config = dict(
    shampoo_beta=0.95,
    decay_fraction=0.4,
    adamw_weight_decay_other_params=0.01,
)
Rows from block 9 of a small image classifier, named by matrix and row number. Rows with one number belong to one neuron. Each number is 128 + 32 x the weight over its row's rms, rounded and kept within 0 to 255. All counts start at 0. Numbers have three digits each.
After each neuron's rows are labels from the 100 images, of 14976, where the neuron reaches its highest value: "top examples" is what is common among them. Only what is clearly more common there than usual is listed. The data: stained colorectal tissue patches (NCT-CRC-HE-100K).
# fc1: MLP up (model.blocks.9.mlp.fc1.weight, 1152x384), inputs 172-214
# fc2: MLP down (model.blocks.9.mlp.fc2.weight, 384x1152, transposed), outputs 172-214

fc1.499:132111105108111167148171170190078112092150095137143140180165092100145133169120097155088121098141122140122132117166151103032104132
fc2.499:178108125140106156163109079108143159171099149080103141103131117088128117095111147108095116165114135137198119159124190133129143099
top examples: tissue: adipose tissue

fc1.194:117133145116095093068159111212131129139172110110173168178101144126121172135142102134076131157112127114142167129144145106145095121
fc2.194:183147139132152127121141066104127103138151114144105060187084156119108078054123121132116115213128147128146201157126131088139088101
top examples: tissue: cancer-associated stroma

fc1.154:155128109112180111188116178149144122121148137188171123104154105060170104100137155078110136108173100144108117155193106167051143131
fc2.154:130130125135092154047136139150109099196126150157124132181175199166110200134102098178090135154128123096147129172088120100129094111
top examples: tissue: tumour epithelium

fc1.327:149135162169081166132168150106170158162078193185115097144179138119127103138118149102118155061150117137121084131181126124116120168
fc2.327:137118131128091140143107071151075124136110078140133124144087164152122106151129140079181174167124124101166115110064096122107151157
top examples: tissue: tumour epithelium

fc1.94:060163059102109173088150175162142135141150132095113126096068127147150155182104179087106100144141238130098122125160158089190091110
fc2.94:057082116131148137149086139139093128069131127127152115152145085144194168074136117193110151109113198131139127070111103104044129117
top examples: tissue: lymphocytes

fc1.111:118141149170091127101140184140128103151073187084209167081071088125077125177097138098105112156137183120133152188120145129109153135
fc2.111:104111156147154125086144112164110177109153164158072085174154158156163086132117122135110140131093135136115138117142132092097066139
top examples: tissue: debris

fc1.512:131151121117174089109178139190065135098103125148165140103138091125080123155162143079149064100136093144109118154069115101165113140
fc2.512:061123178106062120176095058099102177128112146112097141165120189140165137123122074168144184146097146087185127151125156138190137184
top examples: tissue: mucus; tissue: cancer-associated stroma

fc1.636:111154124088143135165191183042119162169163174126123149035112135146141135152136157161178118120164157116099159138104148154148142168
fc2.636:096075101116190141150107083176099154060150115070103187100117112169157116152146107151196147074163174173153143090117117119151102072
top examples: tissue: mucus; tissue: normal colon mucosa

fc1.682:106160100124164163130144186127149144134171106139088157127152092152131144132121179170159161163138213068152124094108175144155109146
fc2.682:142157112103107169180103145106121127115110145161123070135104102190129162154118128165087084171153166124184156155089073090093042168
top examples: tissue: mucus; tissue: cancer-associated stroma

fc1.180:109135131159145167117128149079079163141162142059106217133110130189099090106166109113101092124144106141175103106123163160056168136
fc2.180:129123112136107124177145046129105153106146101096115092124161102140134085144172110146178159172142123114168180171093117173159140102
top examples: tissue: tumour epithelium; tissue: normal colon mucosa

fc1.303:091121122125144114150129187105115144186163146154095182090154119077051132101157173154170101110149086119065137080093125146116109135
fc2.303:091079091138189087118089100141135107109090135145119170096140100152102078142208178143160125116079143139174151123146109148134115064
top examples: tissue: debris

fc1.265:175098142140096091140172128127144147106094118136108139179104116085123132160122113125154173117128113169104190143093147172081115117
fc2.265:166134109166092141145109104113133102097155172116185141072163092134132097146139157101144142110114125106165121156106128153125113096
top examples: tissue: debris

fc1.288:153090113038163176099164165123090155140125144138095223082113105143047109140097133151121115111139116144146088114147103078182123096
fc2.288:119109145156098128181112057091117153097115125080099114147134129170137114145109157093220124135151151142144110130097092162161136092
top examples: tissue: lymphocytes

fc1.764:151134129152101098156141145093161154113147117097111130133167093152178155103145110091142086087149134120128139150130140145127135176
fc2.764:188136100166152199178135127192129142165123077132188108100134126199109096131110091151133105182077115124154154134104060078085057144
top examples: tissue: tumour epithelium

fc1.486:143162110133183110117139132161146077099137148139152139157089170120137157180157122102072109130138154180153184094148142140112100113
fc2.486:145113142153123146188112086106164160103124117100119065134162086151089075158111095141202104123111124128139167152063151180145137102
top examples: tissue: tumour epithelium

fc1.759:066137141139187118163093178166102151114119119126071177089087087110144063130047153078115096117154105139080192106133127104108104141
fc2.759:080073114148118107168131081141089138095131123079076144088143173096106080137083116098204122131146130142148123152114093169139121158
top examples: tissue: lymphocytes

fc1.48:139151129097167104172095094093096091178121114104146113148095157111103129074128127080174108111146085105069131070133098171087112134
fc2.48:124120135101135108121110120098197068063096133143154144080097095138070159128119149186150130176116153104140044096164070136154115093
top examples: tissue: mucus

fc1.175:131151160142138116150095124119078170127070102140169105148117153099110147161102110063104103127163175093096149138096130160134162170
fc2.175:126124116126073131092136132168147168127091082123135086127164160132138126126149055128149115129140107128147156096114109090061162164
top examples: tissue: cancer-associated stroma

fc1.722:085151110136168140094139112131139041125133066152160137143120117116156111140132105123134118158101125137146165120150139153156146082
fc2.722:113126122145121143168101072096099129072120072130092145096180165143127132108209180141143122140138167140140151129091079137139148110
top examples: tissue: debris; tissue: normal colon mucosa

fc1.646:127125124062144147110109080125108168078085161074134070197103122108094160132146163084089062166173113150088098102099090120133110106
fc2.646:150140135134127110114118168137092073151153108174177169101143169138110177121124079115160139114150087159160066116136098059100134170
top examples: tissue: debris; tissue: cancer-associated stroma

fc1.504:168114163105055107115157107114148100192149125184171106131144098157151136163152104165192129096088089126123110096185185108193151131
fc2.504:122163121085111142171130107091102164078139114106107107162111138143144100093132165123147148169133157159153132130062107143152121143
top examples: tissue: cancer-associated stroma

fc1.145:174134131164172145112097160052137145197119138139142105139141158085160053121068171085141149151157134089108127095102160167068090132
fc2.145:119118138116103174104116090135081084133136098143071165187102087183155121111121125120100198117155097120070148107093100113090085140
top examples: tissue: cancer-associated stroma

fc1.91:169146156131152070112121168174097151108100143113120070095122145086115156096125126090132122094184088151096068115124066083183146068
fc2.91:089104138134101104138090100094128169152135171116115103150081099094132172095125097125090184117107167134156131161161139127109097216
top examples: tissue: mucus

fc1.628:098098102137160162129187188196095143083171133068134199048116099125139127126156138135115083148145129141084133108206172127054116104
fc2.628:147113135131154106100165077119162139139142119176111065137114096150106076137151140099137163170061071170126178124124150132141139047
top examples: tissue: debris

fc1.660:171130126113111123157130105141141083168080161137134111121178167046064085059168084111146113161159145122113107167130109129137095103
fc2.660:113098140121155141109130165129123100140137130136172154142117075139121186130140098168183145151115071127161153106160099090149145115
top examples: tissue: cancer-associated stroma

fc1.39:122126105148160142152144184090116117129158166099132185088086124099150113135073193118085166064116192051130113143191151117097147174
fc2.39:117111120109076137088065121170085103163046101110107145143134123159050125125138082113131144127105099080142131167071080075134069154
top examples: tissue: cancer-associated stroma; tissue: tumour epithelium

fc1.745:131126143036125123196164047110175108217157153181128142063086116114200118103141129109164101121112092132184116115112141080129018080
fc2.745:114138138095136161143171151134126107070166153119117142138147140207084100157136084172149170131102090128140116167100065162194143127
top examples: tissue: mucus

fc1.526:121128169121120143106131138090149081185132182176127155070101134100059161129158123137069149161126117168110105136127163148147144161
fc2.526:148093134199121134136120180188111162102150150216136112169187087131201098184082084140142121106094079122124080091168200138118149169
top examples: tissue: tumour epithelium

fc1.569:142084111087159162098129174162131137114134162092164192134120098166092107121152173133083085136041125099112138117107127070077094090
fc2.569:112155138151118143151118084094121167109096120110109149103170120158113079145147139113187143140160140114137154156041104154167150081
top examples: tissue: tumour epithelium; tissue: debris

fc1.390:116145167124074085166100125093166119128146133142103147167111121159082105146134134191198118137125126106147088178106145184166109132
fc2.390:114130110140115146188105073100105145063123109102106118140153144149128088119141151093196150139149146127142152139076100164171138115
top examples: tissue: adipose tissue

fc1.647:098128181176178133111107106051167077157163094120087126091142090115155096190149103117116136145089117091120120116118153138086119127
fc2.647:156135171119096121117133154137171134175165140185100121155118143106171124129134111179056118103158106142122143125086084088117117137
top examples: tissue: debris; tissue: cancer-associated stroma

fc1.418:150089156083142159187120170066139136093108140099067167167156101108098147180096114142107116112119131146135128119088201152093180118
fc2.418:073104143134110088101131153143123080156106122140116142095149117172083111158132116117158135096096107048113090122150092098148200110
top examples: tissue: debris

fc1.766:170123130104073108130143094097072137162098111132091112130085088058147101171146080072128119096130154117132129166114120109193172132
fc2.766:145158058137171123143166074120088156115140113098108159130091085104130155128117067139027140176164154162112112158177126130125179165
top examples: tissue: cancer-associated stroma; tissue: smooth muscle

fc1.11:126105107123149190095148099111151073091122117118075104143106069125167137132131159199143082143160123169130143116042129092100105118
fc2.11:146113151126081144109098077172097149119063117111134184146163156132170125127117157138131111119121131082120135110058145126114116130
top examples: tissue: tumour epithelium

fc1.15:104112102119098088052103169109119156117125112071148111171122134125130089133125180152101127122147115169136112135149128120067243108
fc2.15:100156118143110140132173123149117161097165129123123116106141069176140161188113134124180162124143112077124140067156117153119133159
top examples: tissue: smooth muscle

fc1.435:103146104183170103107137132164154135145130141173141107131141087051153141150161149144153111129153157130143138086168138091178103096
fc2.435:130137158104147151108162140129128142193079134118118128127130142124129167099144161148057145165104157147138123140185122122150139167
top examples: tissue: mucus

fc1.484:085102117175131066151117125141189081104150174167110158131085120071170097117126167129159158180151142170144106052139089128133167053
fc2.484:107142103114142132131150116099110118170127124103120140136184126113102125121137141140179133139147158145102102090106063132130147107
top examples: tissue: lymphocytes

fc1.508:114177106140135103070147151134177135185166106096149187099103124133085117100179136164110118191097104106157073201158146126113104149
fc2.508:170114114162159125178133126168089132112114172100174063116129175100113096147163141098133162148139134213178198121119086157101142110
top examples: tissue: normal colon mucosa

fc1.71:153129102187159107117160147128156142150133167191123136120144093143115108189120176052220117123143164067163116132107155114145138126
fc2.71:118154057146160157142148092160111187091170163157155087106165080127175147126159130132111147154105193155099149169130108190104121071
top examples: tissue: mucus

fc1.211:132089109130216136103113163135143135131137174142136124141145122136117116080133161070129073082057082144151098124220132184104155074
fc2.211:117153141149092102098177147101114108168193130111178139049103083137127143141115127119112126119130093091127109128106111117067150159
top examples: tissue: tumour epithelium; tissue: normal colon mucosa

fc1.115:098141156142161122147030145121109110153102145149109093137159191135120096128152162125142072116174075126113151110097126148109078115
fc2.115:121128165149153126098150174129164099104107124187125172103108156077180092065124107119143094092076155148111098086128134155086141119
top examples: tissue: lymphocytes; tissue: debris

fc1.551:144132119166113153124061156113107118154067098100158154112148141103164198141109118115159142150179094122139146133172146110055166115
fc2.551:137117118034111170127097122139131083166166115199126034139090177144160090058129117116092154153099169099098192184109138108065068123
top examples: tissue: cancer-associated stroma; tissue: tumour epithelium

fc1.688:116132091144153156103148102154255104114207139106124156176110133089086121032155145106126152165114152065137126105093118104127140122
fc2.688:117121125109125103184154090157152137126161158101125089132178071133121084073110090153128180084145191058089120151117102200120147139
top examples: tissue: mucus

fc1.402:139087142097085080125180150173174088166156109159187090160108097132114135135150086141107109101093085137129154109167153079191126122
fc2.402:123143114139114145184113070103105152067127112104105120142149134140121083112144148096191142141150148129142157134074093164165135105
top examples: tissue: cancer-associated stroma; tissue: debris

fc1.155:132108145082163152131091099081116126127110147080133159129228076155130062094165146090122077140160084110156140165133176158110110086
fc2.155:127172136159115131153099115103072101119138105059159167116088129113152123117171118063166113129104097133155140129078064143088162126
top examples: tissue: tumour epithelium

fc1.347:082159141101122114138136073166168129095153094095167211111091083190104137148175097132077147145081114125164080140179122114116124136
fc2.347:167173122145172085135156080123091085107183141143127053149109161113154118114117130118132154198126128157136203136147060110108136094
top examples: tissue: cancer-associated stroma; tissue: debris

fc1.372:120127114103124143119175170126162159106206116089086189133116127126112142123092103171069157109207147091078137158157096113104124087
fc2.372:184186084122122127137070092126118126139188145122114174119158083193115117082079131153225160156156110154132067182112151114136159113
top examples: tissue: cancer-associated stroma

fc1.723:098127130130092155130151141215200099077094102134169133101142143110081163136165067138068131152023115140148139093138115077127079096
fc2.723:144145138109151134162103062091082117094192131147114069120121149148121092084123115118137130200123126135152173137088089142116088092
top examples: tissue: cancer-associated stroma

fc1.364:153167134172193110154127158163154156133095154166076032100162122065132133098114146112123135089155117142112139108138096119176116093
fc2.364:125132083085084127162095106117157171090148156149112089147070168185112215084140129132107129139143255142159085136131112111122100140
top examples: tissue: mucus

fc1.711:116167151135141089094095111195170113125120138155184140192170120129117163095122130077144119139102156159116163107145138129137179072
fc2.711:131168143171101118065099095175168081012113113135117161137147174093175099109168109143091118147119178120087168085105148162155158114
top examples: tissue: normal colon mucosa

fc1.731:148134163131221047154117092100136116113115124125134136181161133156146222144136148167131117105118112073181193178104077110090098135
fc2.731:108160115107092144123095121166122200144130127190186102122121158180141055124097068107087128120135121174131139159110158133114094188
top examples: tissue: mucus

fc1.501:141107104135144176140106144080152131157136163126121158156075112128146040125167166111125101145081114168159077124103152055119116078
fc2.501:095106170089071116098127142118128116176137132149162151170094100106103111077104090186136147147110082081114089088143131166132160130
top examples: tissue: mucus; tissue: cancer-associated stroma

fc1.359:095064135111124141091113138125126075169119065150129154136109130132107127143182151204033088134154125122137188087124092120081175126
fc2.359:099146095084087137154091082136130146134090105135118150101135128162088118166141153132127144123182129074159126127084115142185126160
top examples: tissue: tumour epithelium

fc1.60:146107136126160105128167061067150121070130133045099129174132154179196148114058161105099089145152107089104159121080086076108052070
fc2.60:091127169132102119093132200161126136150171114207135116066110147068109136142100074112072099103106142195142095135177154130158188174
top examples: tissue: mucus; tissue: smooth muscle

fc1.420:123088084088110156163140106183100093071138135087065178133104103111109084114120146138160106103109111126118113172120111088041092136
fc2.420:150158149198105167155087128120099145129152118105156134163181122151164104139123134141135173130127113126149132122110144151137144111
top examples: tissue: adipose tissue

fc1.586:145100141111115166182108097150049124110121170131119040108154094135116111154130157051128090099131141112105171103097191083156177115
fc2.586:099110127165157156105161151131122099128106097176158113126115053137173132135089112153162117122129156126152174079171176114066158136
top examples: tissue: lymphocytes

fc1.383:121130135146145133114137147116160127187151095147110119158130143181101129120124155112164136052104120109194137058169098163107157129
fc2.383:100141134092157154144120111081087117163157114109145155133236180108191135107133125125060108101147164148157154133089088087120150140
top examples: tissue: debris

fc1.638:175106142135141102142046099083133138127121083098171117165086170150087082116088173116132120088087105095148115130214165184037141106
fc2.638:130150137127087137164182067130085125067182136132171144117146152117175137130144131139160175159151152134117151144088065149145165135
top examples: tissue: normal colon mucosa

fc1.75:126092149161154125105169206119096131091147161124201175087069112089140095143174123186032093126143117150166114162160142118114118114
fc2.75:124111115134100144132129064143116175137101130149107092175160099128106096100146135098180168172112089145115169122068116178182154137
top examples: tissue: debris; tissue: cancer-associated stroma

fc1.710:129112119117100160106168106170119119110098121152099115032107126127080132168153101131153121144130096117071119128128120087092076109
fc2.710:111119147142095150165096103087112163105142132107065139187150119165151133121131149101186145124134134140103100137074108106145137092
top examples: tissue: lymphocytes

fc1.321:083167130126120143110163135162139099131118156114133135152115138166136212116130121116091102148176109100163153195092101117136118137
fc2.321:103141134065062134165090067116107186111152111082175115094137179182150096098136086122140169148113153126173125139113132155126165150
top examples: tissue: mucus

fc1.543:074120125194118117129162196041120147133147164078140150083114154132142152124149112090120147099155169103120120146178155109106185167
fc2.543:168116126071101119119092106203076109186074102110110095165153094175044102163144083109170186162113068061095158145086105086134061145
top examples: tissue: tumour epithelium; tissue: cancer-associated stroma

fc1.109:125154100122165103122106095096159104127158159153122101220069114119065168151147139153163153097108193116125096136123128165138092175
fc2.109:084176097122111094115116076173191089116111137134050171153153133137169171129117118142131129120115154133178117129117135132110100140
top examples: tissue: normal colon mucosa; tissue: mucus

fc1.141:089097091148108149154172193023099174160102142088075141165180121152159108142129126151172114122094161126162120179137141114112188145
fc2.141:105106107138112163155140152118101129113115147179102149131125110143149122195129132110147060104117154075129056110128097106131149127
top examples: tissue: debris; tissue: smooth muscle

fc1.600:148155168090141145136163142151107159139125141163078204112148166127117113206120148126113111052125151099138141081156099149095091134
fc2.600:104064126153102137156139100103097166157138155126086137094129115161142175140091147122215087120132114150138100144107085121144113108
top examples: tissue: lymphocytes; tissue: tumour epithelium

fc1.697:121125100224156149132181131147120159184094118145127116161113129116190168180099158133085126081084135123098120146175132142184133121
fc2.697:083165112100110158083105097125081128115079100172111108115114121161157137180105163155165108133142206081187143110103106112142128121
top examples: tissue: smooth muscle

fc1.441:145084098084150077119114115075112170136132172150149142123111092173082126212058137105145133136103105151071113110162165137126093095
fc2.441:085128137124078141159132073123103160105128139097148137122091017159112130128117127083206135108151103078153168079087147146079148111
top examples: tissue: lymphocytes

fc1.757:096112168111154073131172150065142095161178085117122131158131117213132086172153104173121185081092073094169159122134131121080142118
fc2.757:081129101094078124187106105093086138115136144118127153118172148172137092140120103085174126118152192123173179142088089144189151138
top examples: tissue: debris

fc1.215:136146178103152097158156125093150107149186103107143099150125123205114070151141069143117188123053097113139157160108146131135127138
fc2.215:101133127108066124179108094144086116099132166126128124109169154165122062137096099098155113122099175107161153169129079103159114133
top examples: tissue: debris

fc1.751:181115128189118153164159176096148120163118146183097101108119138137204084157113164097117139096155170157160129165176129149081099155
fc2.751:175123112095103125128096086181073090162102079137111116159137108159078120167127088116127183131104098073130126127073073082068076164
top examples: tissue: tumour epithelium

fc1.620:129110110141167144141099125169119066075072113059113107115141154165152157163108150139088053160160153138179147186126154107148144111
fc2.620:069071162117165173055149114123140147127153157163119161133137208135130120118116137129152121127115175150102124103146180137107139135
top examples: tissue: debris

fc1.673:068101119153178159159117139108081151143109114136075170126139137109140074108064159133083113124139108133111173100131174128115059199
fc2.673:114075155140100075177105138117130169079112105115052123097113126143084069099098121110202151103108080125163138168095134208216106134
top examples: tissue: lymphocytes; tissue: smooth muscle

fc1.460:138164137109116141126147151159117150075120061114154068212097085163153120180153119116156149114082127131098198120156113080106106142
fc2.460:170090117123086131173116098160130110106130151138143201129136127108142123132112104121123140144117163086169163127137172143075137144
top examples: tissue: adipose tissue

fc1.438:171073124137145123101122168124138182146087175160107099138157156116107161096113160153148119046103135159091066131157149129065180069
fc2.438:142158086136102097151157104107074115075172116101150137093113102165128130144149188093156169140151063144138155126057108142090156153
top examples: tissue: tumour epithelium

fc1.396:152123169125084132145150143177188097076134084111162075155154134162076119169115099101082153170119100114089161138054115121113101116
fc2.396:126153141140115145187105059106102136060148098112100110122147178155141097120137118082184138142152137110165142154085122166160112129
top examples: tissue: cancer-associated stroma; tissue: debris

fc1.267:105142138169168146140110121129160150072053151052114080147174174140158143078113131098089158187143091127109144147073109131053129128
fc2.267:149092109137108111117156156118106136131126100151150125109167200193093165137116070076167190111146126164139082134109129087079151136
top examples: tissue: cancer-associated stroma

fc1.2:153125141137162091113127151084141160096196128119097076149195111113142107097192141091100131122123069138159128133175136161114167125
fc2.2:095123117155129189089154151154153105162119128175172102093161107133103173163120077141157093110113092085154113143120137088098081105
top examples: tissue: cancer-associated stroma; tissue: debris

fc1.231:140144142063135144098133131109049134092098093141120101102124137169119146122153127096145113128215090102087118092100122136172072127
fc2.231:101120171094080144182064083090132169188148161155129106158097146116143152125094092172118123143102165081172113156149104125113057191
top examples: tissue: mucus

fc1.518:145139123119117102170113150070126112089134101091111103117071139177086135116101078104117177181039158107108165167103169128145102124
fc2.518:167143150125077114172156087103104130102144162070141101123127096147122069142115117121110152152102115063135133169123162114194123113
top examples: tissue: debris

fc1.286:148095143130094079130185126154180165031070091098063130140167162137158069101143135155064098137150090139129134134107151127095117099
fc2.286:135150120153136108139114067105117180117140105112135139125177067119114095124093126099129146125120124163138122153070145151196132082
top examples: tissue: adipose tissue

fc1.320:131122121145095110080116131159143159172134091112137127149123103149114136082112099079212109163135074117086131139114196148087118163
fc2.320:116134125140125139207108090088095173081175104121159116103123162150148091125129114134140166134154214127136116071150083188146199170
top examples: tissue: cancer-associated stroma

fc1.245:142136132070135118089146135129120054128130092129090130093088113098099119067134076183136123172134155139125176115161117147110110124
fc2.245:107108142156130222160113134135143112145097134165132142158155131177187150083202126130129127130111093145113122153116077110165066178
top examples: tissue: debris; tissue: cancer-associated stroma

fc1.206:085107136114170135134192090124077120138112098131087155126115120122122071150140120146124115081148102096153132125115093149045085145
fc2.206:128101139132077135144130099160075146154141138143110154045177106140162174156126168107156074109117118122151089149101059128109120117
top examples: tissue: debris; tissue: normal colon mucosa

fc1.525:142120095128208094080100129133133153148134136150125124127160113133142150078148184081132112073075093127162136142225121177115186101
fc2.525:128138148130076155120163131099119087166207132134136149090133115156131143135103155131135167127131123107161152143080102082059138143
top examples: tissue: tumour epithelium

fc1.275:092151089114125103165168092090194103155147104194115117192147128154077141182122150121159141135083163147114163122118107105111120097
fc2.275:119094103142125177154112072167077125098097107110157147076135142144214090122114144114119154097147156062136126136090175167136153113
top examples: tissue: mucus

fc1.10:126061141129092066177142093121144148158135082098086121130197155111151110129169085158116160062114103126182154159072124128093157146
fc2.10:147155113179066094111157152132124212084110092116111113084169068130130172134120128106105198104082181128102151177139135126112171081
top examples: tissue: debris

fc1.166:165115085137209126099112135100130125104135133099128109171122141140120104073114152053139100105059097131152099127209133142085166064
fc2.166:143148140155085153083177141111117116189203137142149139050100096110121170149121151153122116124117077114133135134112083129098120164
top examples: tissue: normal colon mucosa; tissue: tumour epithelium

fc1.536:135097171105103181141130131140115121116139086101122133141117171108144104198103086094131057135122145091131102103127102127191198175
fc2.536:162130128144181086101138173128132110170107137101118162123104081131120137170122152180096085099100071096130130122138131113096095139
top examples: tissue: adipose tissue

fc1.619:118123113156155119119146129115157114218163131163121169072098155138091156110158197118124126153118081108076171140095051113158118137
fc2.619:145140204159127131166080103101170181115125143132082156162155109145150106147164150132138090094098124173164124116120144127110140109
top examples: tissue: mucus

fc1.560:189154110130127194141177026189081118131094152091104169142128136147112122123112138098113150127085068177072182095086160067114171117
fc2.560:153125147179164106116133130139145133044086126162074047093119050118103134117133112090212122111112050169142168148143145125146140129
top examples: tissue: normal colon mucosa

fc1.581:143087164129113170147110070139050101138117135148111067114144091119090092166098121091166127106172126108086158117106173074130144117
fc2.581:096125128159164164113139140142146132149084099172140168123108046151179146145084141143142134119111153101142154072171155134086159116
top examples: tissue: lymphocytes

fc1.695:115141163155147121157150164126084160030112156090116153077101149130139128210081113136072088163179139083114123182161108094112132161
fc2.695:173092117132122138124133080115107184104154125145088126161128170105117100113117160113137148095166134132128146136069089183087158120
top examples: tissue: adipose tissue

fc1.57:131120143144093117108152148188131118141121126144078105148055132093119161096186133126112097130126114172192152097139118156163129133
fc2.57:177097113145102142153130071104105184106115105086130083157111122132147096168097156140197157142085105173135109100057137179121099101
top examples: tissue: cancer-associated stroma

fc1.497:192157135157122085161139149121128125099114089187066124175120126104194143121157114116126129107173137127153208143168129188097137131
fc2.497:155103068125170218143135116197124134131081105141162090121175113136071148148138159115167110120097141113127150128089098086118089113
top examples: tissue: mucus

fc1.700:110109124128143102150160103135079133129053110126138151040048123131021122145131164122114135136111134119099120143100140052093086149
fc2.700:088124128174119135183115071121119151094100124096089112161157145181149100113111154148176142108129186133148150147081122158153108114
top examples: tissue: lymphocytes

fc1.661:081130109103156102117105118115098093105060146145146216088093089138106124159090119092174160154120127118085111112136170113179128104
fc2.661:100105128088163138147119131142095111108138147117114123109127124151133141122082144098141082094168149091136104104147129118121124109
top examples: tissue: lymphocytes

fc1.457:106062122068204079124138143099087178130138124092097147143093101124065111162087120158124092130157117139139119142140135173087111132
fc2.457:114123121119056149196114035115099161121135090128095121162169117165160117108143140081208120163106143123113122121074092179156097121
top examples: tissue: debris

fc1.730:134098114186124142105122102172172175164095152169155134153115144070127116149156108119123109143088158203140099110152132084146152120
fc2.730:083114145083079088145116138117073149146144118146133151127119088125137120138100128217132125186144182074157081107141131135152143109
top examples: tissue: mucus

fc1.691:129161111108105097080177124172044100135171083088088181116082116138080120105110117152166150098119143125096105164107147129144127164
fc2.691:119144101165097126180102057117076150068141080087105128185175177169117082122120111105201151142154132141129145137098098178138100152
top examples: tissue: lymphocytes